Rows from block 3 of the fusion encoder of a small model that answers yes/no questions on an image's attributes, named by matrix and row number. Rows with one number within an expert belong to one neuron, the router's apart. Each number is 128 + 24 x the weight over its row's rms, rounded and kept within 0 to 255. All counts start at 0. Numbers have three digits each.
Before each expert's rows are labels from the 100 texts, of 14848, where the router gives the expert most weight on average: "fires on" is the input token at the peak. Only what is clearly more common there than usual is listed. The data: photos of arthropod specimens (BIOSCAN-5M). In brackets: how many of the 100.
# router: slot weights (fusion_encoder.blocks.3.mlp.router.weight, 16x256, trained with AdamW), inputs 128-255
# gate: expert gate (fusion_encoder.blocks.3.mlp.gate, 8x64x256), inputs 128-255
# up: expert up (fusion_encoder.blocks.3.mlp.up, 8x64x256), inputs 128-255
# down: expert down (fusion_encoder.blocks.3.mlp.down, 8x256x64, transposed), outputs 128-255

# expert 3
fires on: "order Diptera" (25); "family Ichneumonidae" (16); "order Coleoptera" (14); "order Sarcoptiformes" (7)
router.6:139084141088159112148181097144109097115105161154159141116111131139099101140107163108146163137108113108140143113083111159174130159156150127128135090145094128102123157140163117145090115148146146168166159102142095126116093107157159157139094165120104142143149136132142111150120140096096140180090141116143115135081141121126141162120140122130110104079163147139121137119117132153115144144109
router.7:116080098074137087129149076097133155139130121117139142097110090150122163081154189131138159117150123126147113125127116134154122092144122083127148077156122093156121151151100126090129100110124127102107153100140127117107168114129121138139171129099112131134163122141159090133138133086105163123132148112143144152097166149167088124119108117108108121105118113168151169126168135119134099135144
gate.0:174138173086129099134133072166111160119092126162114115124117178122085158103165093122154154133125110154072139116109133140122129127127146129132123154146155136120181187125126132115135170126105159148165156140096119122148116073131113174105124117122176144117134118129125089152132151128142116128121106121171157141142153128116121107115068135126146126114134132134168126126104128111087128160141
up.0:136162128083149123131126112138120158118114104132148130131114145149128161182147100120116106152098118103115126133104153140120037138156143085089106156126181131126146158161133138135161144129091151123133149180165155157107157160149153155132121131116135129115141136101106128127117157157124080108135118086150108144117136146126098089109063167149158139145135091137136091180132163110090109083111
down.0:172137120137143148092167144136131151155114118104135152127131102133118156142139123130135129113160092124199091111150117126141123114163119160156112123130170127079158139126136138189153139131091137130127137128119141144188138115161088150148126146129132091132133103108125120135128132156179144092128111120137115187127126138104124136106083137146144155113116068106123125123142139133075106150154
gate.1:151204161125140199138113110150182141120109128169143170130133117107124153136143113126134084119121099149153123116110143119116136157097129129085086115144112131146165145130099132115137124159180134136159127108143129151135109138146106154151159107148156105085135201145130101114177165099110084128149106147104097148181153161131105141110160119140138149142153142150119101119125141125090119121139
up.1:124169148071139164099131126098139135113099130153144176132142116110169116082174115143132130146117134118111121129152144084147096161099092133087106139133106121162129135114103121162138136137105131154132130130155135156142150142070140122144153127177153074098162160169160121111160120125153115080108111129074111102192116140108104119106153073157123157144152140142117143116158122160118133107126
down.1:147163125083172143132148142127121144111100121122138111102120120165109085099122122150141109147151121122144121125121124132157113110125126116105124114131188082134148132161147163128147130118129139128138156083124121161168116115108097128123147127232128134081080135144112119110135150105157096126078130113142146140122126130099120102114162132129130146167155160136116097132149168154106130120130
gate.2:140154132125121126149151142095148158109122080157113124146129136147156106161105114106125098122145110129112142119108132142132129125091113115122137121124143120125092099125128110140122099112125123095129120123119127109098143138149137139144106072151146152183107098127119146115148133079135149133088134086122127112129100123144161136181144116145154149155100113157173139147127095181072110137124
up.2:216110109118113123159113112144160159145126154114149104143122161104127143150110119107096159120097163129113145140108124167100097123110099112107119138120133109140158105106112145105153127107092144149094122109124147113075123124154163123120140113116116118133160137140112135137116144117168123125125180142150130131114131176135150129147108141111113117145128101129103144161106120135147165185128
down.2:149142123116157143141128144123120148161104119114092114103125130068186109120130146139136107148093180123098153117109068130154133128140115105164079117129164078138114115188128128112132115119111126117133131108104126168114154141108142133156136136105140149148130125126158102121097138118140107083168104135140142100138155112166123111110124156130123121137148052141114113147127103134157097136136
gate.3:172176120163112112113138123127167137130120140091107105130123164159073110149118122139132101129101112154104106135104153131096126122161094146124102123127129148136114106133120124142170136130098155139154137134146108143141117088148157145140097148115097083112177114098147130130151148124127107070132122100163165114134113084103111112128153169130113154147101133093148143110143128135089134128145
up.3:127098092095118097174126106157128072086182131098100135170141105100151106133166089114110127132102094126137122150121136135105129137137106132142169107134113139148115097142120161162144112138150105164152129155091138099099163119067157143154139117141135145114146126130083131125117117146109161148120119134135101151143130084154136125122099113135132131122127068169184159131127133102113097098127
down.3:138136133084118118162140121128122139113143129136097158146147124092178100133132130127122103108119137130077163144125108130087127158113125161127102117139126135108087135109110136084077123130100108141141137119130140115139183144079112109130122126155136136148131112115149171116143122122087113114103158112124101121140124105108126132182096129123142129127123137168128120117115165136131083171150
gate.4:185098092137136090122139135137155086114116100089165132148132102133096144110148095140115088120135155129148101144148135121127112081172130115161095113118145152096122097131119122140087171089147111113129135136126114095126106140146156118120131139137156135138101139184138127171155144117170095133162116135143089144135179073129147139178168159096123147102149073162142152118143128118108113152146
up.4:109103114117106092120127073163120095128110122074150073113088119083106143122137103157109101125100147142146116164111128126101134085139127091105133092114147130124137125146140142129130145105161137161107164128122124117115137130178125130109167141105114187126123153150135130199144154092158107099125149145179111087125149128159135114157145161074129128140137119130119181172150141121165138135141
down.4:153168128146127131132087116138134142166156123123138112138156110117099123131123155127121157097144184099149138138104083107149119127115101154142141122118172141115112145140141142165187140136113100131117122135134131105133186141124099077148117139139184148146163140157152097141093147103155097082171159122157126089129134102144103107141088109123108118121090068131115129121126131116160086121093
gate.5:163119108140111104136175164115155166145114127108149115147134150113180118148136109122168177120189109119094138137115133164127156132173149170142106171126188106122075149116152138086110110124152126135163151141150097149123124163124140125130136131103138113107083133113143141140150136177122096140118133132090134089128097095157127127151144134088160122117152117121140131154131106114094123114130
up.5:121105104107134159110083108152126104103145126165125151117115105140129117095119122119123101098097160171143089174125126090142109080129112111117102089137111125139145118126108138154161112161099143133121135112128146114143149085127094124108128129098160148105153114112138130107113117059081147148133125124161102132163133147095095139131104110135147140135109131116111107112104142127151112165139
down.5:097124119122104151079122096135141145162110116091124135130106112086127134112127103143129140101092124124122115110113157139104140134150116083106107125109019109128117108205134137172142129113111125131102107144152090118117122112131137145164175122080118137157156117148160143132150123131146163119059165133140150119106104116158118141117164118119137129193139091121135116130135161123153134120132
gate.6:113179113127113121122097149116125117144143092128080078119121154139078115186108176159174153155137128117132108102104131151144166146105133080132073171116127136136143150134162150100134117165108110124142134162144128171103132120123106139145113121131144119132144161127125147106116115132171099065107102118146144158143092186125139132109129123087103098128117127116146182095092085119068140113119
up.6:069152141136117093126117119116104145151131135152073121121150160105143148167139119113142138139131124092146117112110131150184157178152158102156078149123062153166134109134175130117142146150131130153154133140153154160118129110103117113177113111147150101128156160124110100122102137162158098091101089131146155135139111164140069153149131165115096129124129134111118158089041086115115138088121
down.6:173128128133113153142131136111135122072121124112112152141133106139181101193125119146170122141151103140166109154125038144137141146148120107150128112138109134116109129176130134126129113128137138140130116149119122124099125131132145167112090131136142124121173136115149179123062094082150065114191104136155112170135171092148105108093136122136140130139086140101131135121154146140098188123149
gate.7:135116091144170155153113105118179162126083085125168106122084104107153117122131150123120129154138136101127090122108131119129166129149137124097101127132131126119088139116143110124124141131108121129160131119122086075096126133139128099113119150125124098160156123122115117145147160153126090163098159125208161136066106087146133124123114138107107118133111149124094157095143108131130111162101
up.7:113126159108135147109142081105176144142081111147086124149119082128157143171152105134114108104101141144169116118143144123167073098172100155119149098125156114128135141129116076149166128109153120143212129155131117125115109113137094103172136128159138127150119120136113117165130122091167077101140102154122094133143137128159121150149115108102118132094100056111167114118136103138112138135157
down.7:086132137071112144168099102122135122063107124171119153131140093134114117112125133122127144147107130117175087136112075145102106126128135155109126109119156148134118118124114107168156117139085165126134110132119146167108208120119111139112152109154134159094144126136160147119207128131159126137162104107109134097130132110133138148124149140118135140125106110118151159125122141125158155120066

# expert 0
fires on: "class Insecta" (100)
router.0:124103143110144101161128122120095140142141121165097152072110123157158152119108126150133132122156113100149109167114078127138073126146143114080131088114129154162148160102086133129130109172179094146168130085135110104106115144150107098133141187105098116098122087129142115144149140103092153123117136122160135117086135116146074136106107160101154133095148165121155116081166110120180124109121
router.1:107079108082152140106135114158129110133123135144178106081163074177124149085111152155112145132153148093157122104097138100120166113093157128121129071142130161145160108098153115136127143096153109157136163150113136109094094113140095097138131112091102149104102091149115138152150148145104137156144150122161157100151137132120144138143135168106094154128126119114145133109156138099115121104116
gate.0:183115117094119164129167115138141131112126104125139138088106135105144129140112096133127130128110176139146117091131134137107153145106104190138081096104114127146127105131135148082116134121151163139099174108155151127147143113137121110120137141097126098114179148130137151068120104112132154146158131108164124108086134154098142126097127146152140180095110119153124123139106128106168158136118
up.0:138121161162113122113142089131119155138135149130088084128144124142137113102119123075138118147121132102101179131132135128159156126153108110123158120155150115118142166135126113176150137117140068081150113118124143110165117111146177168134096088125143146128138150133116099140113118135115101109134128137130142106176135125185104109172171171093113129122141149103165105128131138126149121126129
down.0:172193143175115113156173147114117126123129119127113120175137121130154116155140157123136146111113092152191143114119093114114101146116139118089157142130147106143115093119163116102144107124096136141119094125106118162092149122138121154125161110129116140123178143156131079125071159125138132058118113158140136113120143151114136078085141114129119129111138107149113100152126075155093117110087
gate.1:165157132173114140115147159119110103159101116161179120129166108112124113136090158102142121101141160155138115099088127141124154109105140115129103157121145126119149139040141078115151111133103131124109095122152155158134147124144161125106118100136124121102103151104114119111135147102136035126114113112099136138143138135079136089155122121147130125119118131141147103087131150152124154097095
up.1:106122124154103100113131122150097097133126151094152108080101157116205158132095109168130115106134116102148127157112141136130164158130095154131104094172151163097112170082154130102136163112162139125102128146134089119116180111137120135128134131127159127133154167127133134133105156130150116122130165101144131142141163110157084099081129137105116142136112112127107167101077121101116103099114
down.1:118116120150109148167097092127128142118123110100131149166128134071115186140135140140146123161134102121122143144137107129068141129101115141127129099136153153114156127135163142123116107137131138121108102097142113083128142108163156166144135142082141111143150135091089161141131107136129070118202113143132131085116149074124120164160107124144126138153084138138113150117116122137112132107143
gate.2:136118132119152168121142063114127130055137130152108135127174063147086120108149123123143095113117131115123121140141121144117076123120166125102178111154117122150135181147128077125175122125149121115144112092113120131125137116117126126135158162122131124110134094073107126140136103117094131129135111123090104134138128148142089138163167088143146108118108132131174089101168137144149153138119
up.2:097099097134145142119135087108127112095144100145118148148153077110117135093155128149121120152120128115119143128164136115132059114105139128103150155130129115150138164123142104132175162117128148126148142106135109122100129116097110108119169184134130148115130104066125109121123104122104158136127131125129131143123144133126092129161146108162132112131138134141140083075146116128198166135128
down.2:219102125157131127094118116126128101180155128101127133126136125109060156131122142145099121145139157113105148117128163138121140126123130145117141129140177148159167128127161140040116128123158147132126130115110135117108066120116117081115128126077126136126121116123134149131115127116126095123166128113140144132131151127126138111140063136120141104136184082145132168128136126128127123144111
gate.3:189159134123150108113120159088141136152154130145082095159120130103119112125122131147130101114102085129112119143164111121086143107134102119133120122132163124111152155146118150157083102139119129130145114195128089105141090131110108159093119138142136136146119096135126104079138118135128138124109129134141123153151140146120115128154110130099078112170103156095099153105161120134125133121147
up.3:144139126107127171128147058110114137081105131140130192130174100158109139132134143133145119146111171123143136136109135099140091146144144180140158104153105121167134154139113098084168136136140123114143127057088122158132128132119161126147127121078085052056103148136127126154142146118137174137171115139122133110127124121122144100110120167117166110100139120133134109137132127137128119137155
down.3:092156094152113126142117175132119120149095131150169159109140135127104159092171156127146141124140139126143109128105136138108144105134135104165144127135116129085137089110106122127117125130142097134104169098131142121142128137126129141150151102111133115144099116129131080145160119085127143105113148157145139136135106128123163118120158123100139152121114092124153140123135119117112168135183
gate.4:148097101120096107129143101133127118077125146170141121110096084189092122167103155120153099136132091154126113101144111122123120136139143109126127115117127150107170129109144132121103092104131132142149152137091125123153119125142088098110125139073086109107125132146094142107155141112149156125105102161159139123091092125117124111129085152122098137129114129132168132155163111133167117138135
up.4:122123107135114093122137102126090143119126134106152104122120106152109132169091183071164110152144095115126137084142123123139082123138100065116107103128129149087157076119137116093101107106131147152138165137126148111134143126158100101088114131091119134139125124137109140109164148115161118140144126138147121123118125144137140133183102155133131145105081146129137106173116109168179090136112
down.4:114123116152141117087152121116135109181150122113135112083146093156179138143124124109124102135139163106160137116131102125136125123172118134147119126115148200134132148109105125119153189122190129142137156091164064113166112140134119099096139145072141140141120138120149125125108146086090086135134163123138140096136116105126135130152153121120106116101124138129114113117128074112107091105101
gate.5:221110118091139141155155119141104137108135086117093129107081089167170120132105108112087124131158140149156109119115153146125120121072160124148105131126117130117143141125131141092148117127150121174143176120126146144115126111129131115107134147141109171167101122114129131166142090138110115140118079088158177118121182113121129124149079135121163131091160124152106137107079131088115121104092
up.5:125148107119111164128124092122104176110157095110122138089090073145150123117144062145107144159132154118140125132128170132119138136119134132129128118132080132156132143127124138124165143123160104157129149151158178146111150133114120131130135115098120169141142131133114139142098121166165132128111079099157181120130140117130154124143122150119167125083136095126124179147114189071143105118093
down.5:125162136144154147172128116128139147129118130103104080120110142128139137157156124130124133151111083121125104127133132114163124142135123108213110117142154109114085126148117128138121142127108124166133133141089147154141046125143161136109080158175130130101101117098126140135080137168153083153250122127130123147123170150102141127143116109143125126128130119122116143116102118124123161133078
gate.6:110092146155142089092148122137107078109136112121104163114149108141130135131144120147141143106171094148124117155128123175129147125156127166115120111137145162085123141100115134111151165143187111084123098111151062121118158125124108117144139120113121097108157137124122144159161154131114138090127169117124128134140141121148094134101130115108183115130136132175147107088100118146075153108120
up.6:079127104114139071098150180138140124135125155096098164119124133143153138132133148159164141106144133140149138147128106183111154069157168158145129122118136109076123130139116144113134165134122138110131111147184115131095155110133085130121112113162087149087150121183088149154188166136135124120108155138170145144132118116094118099132205133129133092139135129156150165133125140113092095102123
down.6:139120123123142151105107093125101109127123127101110095124124112157128171111163129139150111106121094116161082158126158144142134128180137187138131100135166148082125126164115126120188102116130114123129103137113082109061133123128107101138130127121139120150139120110102175151165144176110155133083133127145113134124105110137125090152139135098125131139120140129139131123135144121108132101133
gate.7:164163125145170192104165149123130176116094128105079138078149124134088122135139096085098169158150144099122124113120150156125118150195133159134123147133153143098082108121141118114146095123121116153146168122136148118146157126099160132130144105103119091099118129136142130157111142113160090137114126131132129093091078153127121100149105165144129160115143114106157153098125150102054129111105
up.7:147168144141140138108115123114111191121137137122083150077136110123140154162116124129047166142141109094129159127120166146114122145174137096139105168106154148113093127144147095099129100138137131131133120158182168164163137149080167114133171109149143126088154134121092137140112161116162123122124136104129135122104093132103134092141111136170118104116151142128128114100101114112119124102123
down.7:113133122134141160125169143132127138096102116136090207104129128163176148132117126132113140136144115097150135143098110140134144129168116129211131119130133158095116110127132110086129129124134136123142111055093166146117142123135100109119110129098130123107159126111085151130080105126093124154122120126117118106123146128137119160114108149141123113138144111115108102101133185140090175152126

# expert 1
fires on: "class Insecta" (87)
router.2:091143106151158099126144118123096121122131140115146144112140124128156090126122100142112144112119077120149167159148104139129118110146096076125161104146153110160143113156096156109158164103132128169123158124111096097152103130153095146136139094145134156135112126201128087122109135101143142132137110151107159133105108163167146110098146118105145119102157157140154100124080125140117126164176
router.3:100090117106125076165119128138138121133098149170106130112133134118139138108125120150097147153085113124136187115148107132116082100119102123155107135117087126149135114166134107150098162124178128163111162130147102104136143085158109130141123128141086155131120102131163092132103140090089132137089166099143111118124120152145120086148153151156111102121112109104131164108096109108105104133181
gate.0:204155097082099125166146117141147167137082119134116145124160154140110115123140142114162102135119137132118088138085111133085149156153127156142106139133105106164117143146135117130138069164142118119169131108114113142120136106165167124137123145133156135139120123170090118160105113134110118137122119133133155143112131154142155122102140124085175153148125102119154103133123114109112122109139
up.0:177120155115153089173127121082130120125123130142111120159151129134138115075126167099110165113120131137119119133136142138148105130166114082138144089105165130154140128100109151121089120144128122130094089101110128127139123113171126122135156096096127117158128103103123144127149093114110184211130134123093101099134138146097120103167142130095146154146149156123129101171155130119159133161124
down.0:154122123099132144117117090113120127139156129164131080149140131125161139083149152114116141115105139118113072132121162112130115110118132127110137121135107110178114092154147123074172117115118124147131121139151069077116084114110112163125139111157148110139183133140132124155148126104157166130124144115135113113123106148130131090151126120099118118141138175137132164131128128132123101142131
gate.1:204139158138123129110150125118133102125131119116118134144153101142131070140119109119113113138129124113128132134106137126122189080157104182117085142117128112098113145126147123145114124131119149130160167157156079161125092140103175141143063125129111106154127116151096108131148140120110132124092155141139130115111119120115120103100071116104095108134103079122151161071184088142103103115119
up.1:078124124145130109140116095129161131191123118089089149128186152148112132114119122127116115140112126112147118098145125100117084139150107163112091121112123100140114175138146135176113183133122108122158095088097131076144145108124125092124117129132150113119124102124127135170122158131135155110148096143135132161139096147130111084141103126081085145112159142137136068131135117146173124127142
down.1:129118124138125145162112116103107089198090115070127125169138156170127118128128101128109091118121136108186119095139120099130166145134130141093147124143134147133125129128159133138081161126161107120129133116143087106180184109106123109157146129140155089114116092133083138133120112139134149078155149116110114193126093182159143103114132110135109134125140118145127143141109118142151143149157
gate.2:251129132136095126137152107133111124118152138123108076118126144139103147147115166146172111124134139148110114153085111131114200165143075141136140134146111144130152142140140118127141086172115116128122122121109125116125139148133153138128109111136107083111129126116085125084129130105129164098117113130118117129130130145128125142141092137051117107113117124108127117108152140152111141122133
up.2:073139145056151131111123133110147137140125099166169158104134116160104120106130115159093174129102150108136119103156117138147118090147177140122110156106095111073108129130128095117089145101112130117144118115126171140140129089150089153148148184139159134121108114142148138120096151137108134103136138134148111135138112130123090134139122110201153140134140123162161160147100124147077134161079
down.2:138163111121129152101112131125132129154105130160104116126126145168096142109122135120148140088107145124149124102117120126072150102119116136161131091144155111119110138193119112110099066140133108124117122108149102111130109124147130116112162133110104124105170155125127110140144111058098150108128129129118106105109123087150115111162098142135149118136124046135142145129137120130110146151144
gate.3:149127119119110115141111088167104099112121160128150122148138093141083119107144122098167120113135118125128121150123144098081148113139101141123092094108096112083157133124147145201120120139150114106167095076123085122126106127107133144130122125121133118098165116141148120114136165105069129117125159140148076109148137113131121144158089159076126109129155111096118121126145138144071114119119
up.3:142124098107113112132083092155161146105130176110164139151119111150090144118156127118153107155100104099147173147136161116126119119066111132116201089141168073140152153137138130132108162115121097133130126088127117132111082109131153163145147109150156154130111148108103134168111128135119113110151137125135106137159121097136125115146139113117113145110133082118142122146167174136107109124127
down.3:110129137097122130126121145141131126129090116061139120170136141084097055144128145146127133114136154145175139126132109127121127137156130076178106139135132148131110119111150144070123137129088133124124140116146161143156149121107142140132123130147141153126120143117145050132128155069125119121111152146130122145144141112123161141117209129129148130125110133074117064144136137124130140124163
gate.4:149131126134142179137124130131116122132122156151127116150134124136097123136092129153150150097152110163118093102114092113124241107126095157160097146112165134106160147143152129106114146109130112130156183097121111120148116134090111153098141155118141142082111136099165126139151139111086084141111090159091105126121140099101115111081065155099109150117147127116155129112148146094095117117130
up.4:178121140125122117147173158144137131151143124168125118148121137135073145114096120136113171101098139157132144130109088115164215119117150143134171099113139140119151154139154107131133101130138112131128072136093110175147121111112136114121138137137130108093140120084119129110129109129089148126115099130084127126104090122087104127118157143148163086111145137190164113136100142140087098161114
down.4:161123121106136109097143182131135110141163133168113139113129130148142157158130125139124132108137146145087044135152165111159144138111124138122120130140085134165123138102104138055157123118084146123147104130130081149088167130120168098131122123110176124091122086110173123140102134050139133121131114107111147102125111136122132113100141147151105111114116145122134096145146112123124091142147
gate.5:211132107115119144134124115133141132141124100135120155130133123116120110148120082163147134128139138118133105102122176117134172138146109176160141097137126099117124110145140095141160144125141135120135118200143116121108056076119117142137111159120170127105135153157147122094174150136115112137150114117111130143161137141160120117123097118095143128102120111128163127140170138129080101140133
up.5:146121101115123149139098146117100138086108108106119174111133126123123083115168112138146118143142143096142113096120170160147205128101106176131088118141157126157115114122137133127131144141151124154127175131107122108144077129104083104133128118122151128143136130162117120112136181116131096172113167145151155109134154121139112139117203116161110157101105115145139124135165139108118095103132
down.5:074121150125144140193071134139132145124130135159125096117121118122111143141132170146103152155144145136152182120133116106078110125099125121118125138118125140127096130115155137103135141118154148162113146125133137135099137147097163147095134127130109173142100127139116144116093147133135124140127147121136163092121185151097112131130137139145109108134109167130143116108123140144204160102199
gate.6:191162130103131124176136141135126131155080137138127113109097101160114132147124100120149110146115136168112095130124139132102142113158110133105080107166135135068134155112127127117097122136125121120146113119126111126124109103070094127145139123166129162121140148138126150064108154113149139109085123142144139145103145110136146113105096131113074141145102120126115146098154129126077117143149
up.6:084119094125135129167133146147110119140095155144091121163137103159150133133130103096134144190130098153076089143126179102135085079143115110107132114107131117115141104116124131120127121123108091122152133107134121102119111116117113152119138106175131144170142136100170154057087100124145164137135115131122134119116137097143116109142104109108135134151101153101108130098123116115113131127139
down.6:088114130117126096106147125129114134127136139160120108081111123123132081139130100127118119083117100141112125121121155117122103139104122104120127139134138111110147128158090133085144138131128104130127107137146139101114079122168114146139146118170104113149140140125115159148137125099166137112170126146125145177114124141111115144129146107136147120130147132124129164153110122137140132101076
gate.7:193120128117125159096142126144155109100118094130112127116126102150087143111127135147100115090148134117120101122129134129110184106162141139125162109120126117087146127113111099083135087126113151111124093109116109148063126114189136134104124122123127112144119110122098129129149127115091100110152091108143141155123142125094105095113111145121131108164126119140148152162120147155104124139117
up.7:141115148136130109113128144175118094127137157125092118098125105102082113083120081139075119129158118150168140163141112132155146087133149042140194130091138144145109127132128144112136128121132152129111123142134140126125167158097130114128139124159134132100113123133162150101133128115082121201158096126126129109146110104109111109143125126114173144135114135167126128116151113127193088141144
down.7:124102138159136189130180124137108125155120132132126122088103108111112156107111100124146163091126128111072104153133107128155154108142133089147117128124095173153170145164161141158083131153113114142126133112146082081088177134089147182110151142139131161150126123137068176129107143076103112170145114125119099093132111101133124080143131136116131122139133176100120114127110107115101125116128

# expert 7
fires on: "order Coleoptera" (33); "family Drosophilidae" (21); "family Muscidae" (7)
router.14:113091091142138080129171144126117094117113144112142106112147144106160148100115111177121164144142138137095159159132105111146093150121104083114100130111159097098125085073157165108101116129114165140081117121125110102114156134129142122139154116111105144124160087180139122186173098138097144153151168140168145086105118122126126143139160131120142138112090109110164134080117094117158171125168
router.15:156127120131116113171180123122120148117091098142162122154131106161110112156161135131103139108126117093149126166125075145146094132140152111092088072142092160144134141098092147140160143154131095135132126125125115094135113118127127111098108156129102134149133145149134134136138168141131146143096125159165173125088119144153097103093092132099137094085170140139161103137122134105103094107169
gate.0:133139144141146155086110124122083151164115120134113108095108111091120112114111105098133112128153115134104119149171177118099198139126160140119145148150138094156165114111134125106130161135142147117149136128140147098108148121116107141121159091109137083098118128142107098121156150168093125097148136138180145137138135212133161117159101124104091148128141105121129128163143116091066098110154
up.0:086137114138153107120127125125114119166076104112133130131151122120135143114126119145149141135146164138124108149144123115128109105131177115104140112137179109134124124115166127138164177113097122125132140135169147145103103114132101105097102103160128152105112165105113131152130154138122119092134116101157158169098116181145113144156135133159153102110122149099139134182126115117054143096154
down.0:178167112134134136097158111129135136180113122177095157136116095168047088132130125139141123110152138136159097114118106110130133113145128158171109092136149145091125146143164118123115140133126119127122109132113179145150157138139103103144123146123106143102146133100073136132073128122103079130204117110131117098135106156104123106129111135135119102158132108115141064146151133101114110134175
gate.1:135149146137127147127126128151167182120146153160097136106123149131120115157147099105129113144125138149102146123101154138090163103110145179144118165131077117094137175136142111128172093106081094139112098102135110114157134131102162182158137170124130098100130137097131155119102151158140108104135087104089141124118114132172124128116128099166126118141144133116127141143148173127067103134108
up.1:130175145159134120133117155137175157126125150133156121091129136135147099169171103075098123115122119132121159132117147122110136137099169174153131168147108107089121131121144103118140132115074096115101116134147131128127124157117184163135133133148143105115132133113109133142065146159119117113120116097113148135107106123132152131137127093169165128128149088102138160172111132135103138131136
down.1:160140134163145160074132154138126122098125132133146126142133140111116124123128110113174128115149108141087018122131135140119136145129132163224092147124136096068153128130115127148128140121104119133118135093143113143114147139117143177132130126167129125101148097125149123120036113108128118077107094120120116165119139107118119107110103142139116125134161119095120094139117138118143128119144
gate.2:071166148110112140119124112122137122122117108129145146120128118135112132157127127136140117142120142085079125088131131135131148131160115122133131106135166148101147106127149155145131143157109176140139113152145100126119140128135132133131084134147124145141147145140134195120189102158100110081133095078140119152138133094138112116147099147115120128160141130161123170125125148161077165113102
up.2:180150142117178096167137095117097123149112152121166118100108125137144101092125090172130150152161123125157132096120109139103143109131115115092134152113174148152156123126146133131134101107119122118132170075128095134144153147114144111156166113184144132110106112107118110111103122103132121182159151140103120078126163141116156157131171084134132126099143137134105114136129133129140085147146
down.2:089137143121118107166133122131099139105133146179154153168156131125142137100123113146097131140106127157146140121156105116146098125100141097115157138146132125178108107120139109095058138109126128110123150135116157156103154122136115082093112131112113113117073116158062126132106099123110107124129111140133125134156154137142131165115133132143153106115091158155141134121102079111199134134112
gate.3:133091136128168160152110127141129137099156130114125091128132113133108120115112114139150107090159142160152120109117140078067175113125094152094127095133157094143139100134144111110117146160143149119139130141145128122146111134082136118105172152097104122132132067129154088139127162105132137122121157146091114128140165111126125141162127153150131097095140111117111120114156102135059167127120
up.3:098184124129101140102132127155113096130116150142146139135121134122147109135091117087158152135150124066131117115118119170132133115104143154150101108126118146120128140145144155152141123122097138128154109136110140124136123117159132108126105121099158117098138184121153160126134132159089104134136156114121130183119134128175119108090133140151122154169087144145131165118139104150146126114126
down.3:119141127104106125096131110133137123096109129175146059133124125118106168115138091143157136126093116124113097151149129116100094130078133125106123128117075085088115125097127129144122124141161152129139133182145122179086187131166116124126115135082131155123136106119191177123158112099123136129095108141122126143111121170106114092087105117155129161126129112136141131123135143115145148131104
gate.4:170107139103133120044142098152132095091123129106127148133091128110123129156096132100140148105147131094114135091146131121131172113084137138085125090104096140107162136143139173177193147145162099132128098142137132072137117140132089118136103117139097122146121084144140116174167151135103114119142149113136140126102123152126126152120088186091153086145160176143081140120135113125132160134140
up.4:130122089101145144170114140107143098100141111129124121136130106099139147117135147124132169132103099138119105122141108161125172148157089098156144122061129133134144128126134156145142078086158115070113134122091120124105114188118123124126136113102107111159111089137086115153139130127107126183172124113161125139080078115114109137132077179136166123168150142125133163151153143125133118096142
down.4:119176130078120114152168139125132106113102142128156161121112119081125201125135101106138116178122098116123127126163147129155105124104128119159130153122141117141160156127092162094135150096133123128155132092146121112147184136135139123110126115128130147139098101162113117137139145129094138133049158161116124057120150108131144100111085109141147133129117102103126116131129138136192145145120
gate.5:219124093083126158118124126113153131116130133120102128122112100114094128146175159098123128142140117108144152154123157096136074108139150149103088083125131118153083127087124098116110122116149126115142102180103139128144153145137157133111120126123165085111129125166114123127132123111156124130181156143129121127135118142090099143176087131136185134112126118119156108147109130162089141088148
up.5:199118080102116090118122140137120154146135155119096159108126143105144149097119155112133126140140105117115165150131124135116066119111125161110098119105100152153120139120138113097122149116154152097128115194131138125114141131131116127112163163128176150122153126146102108108116108133130105139150168144135173110100096152115137156154098133118190113152152147116159087153128124103127186092105
down.5:197137126143148153098155122121114118145113119072113130102151137084113157127148116117136127139142137106117142122132095129181111134154134161188122115126192144111134131140135116131163144099173115131109141119108096121119159114137144096135147128135114130134161133094083132156165134154087132119133156130136115148116109148128136141083141154134123123139102118132133129123126121151133099153085
gate.6:173120118130150133122154129142166136157134123118090143129139091122111118107128132126164126119141139131127148109161109146090126155147136143110084095104093096144130195141097165129153147124101133157139115122168169118140093091121089148154120160153121151103181090171110122125130152133122105085132093139159123157136123134133105109154092127115084099106140121122098154063130148111101141106117
up.6:141113153120132139125078134107138112092095161157155132165160126132114154177129161123092130102142119136115087130144085132145157093094148127168150187103135121111114081089135125151136068125145119119102084149089082118090128156160146124120137123130086124147104100122125139147170139108108152157145096155088116138122101139103135140130097159152151131164098132141147130137144112151176177126144
down.6:088145119150139142120137123128123118114106129184167155126119129116222119131142140155113120134137140125117179107141117123171156128111128110101151138119056135124133110127118132099142131116145138143135147119132148093143099123122104129151146131116124116176185121118118124121175103131114158157106108118139120099132095169139118124105121134144132113147109112118140147146131075132187146119113
gate.7:182120110146138148127138133150113141120162116134101104111112140157125122156116116096122128088146150133138108149157123130144132124120160134106117129138116141099141149096143099128124131100124094106137154128125152156097115087121145131093122138149155150105146103115123154115131123102088139113075088126163136139098147123102152130159138095102106123082150120094135151156138127116070112127112
up.7:200143112120127159144130126129080137115146140163114087112096122133162112142124147123096136097137137121139143123125164128154050095131142160103165132149105115092132130085133123103141116116131077133116137099149143138096106111120117128112148157173136186141157101124140158101127135113116111130088121135138159121105132116119136132173185070108118142086152161101157166159142132128140128135100
down.7:155130114126134128146093137129114146084157138126143128163120141088152115121110137137099151122103132109143059131129120134111136147133142133171124122133158116075115135116151117147115152143137137130137126129106096147118085115106121130153130131162131130103178160128084150135167135159160075103183150134152153174135138091124110126143148130145130157130130061122105127116115132142111144131149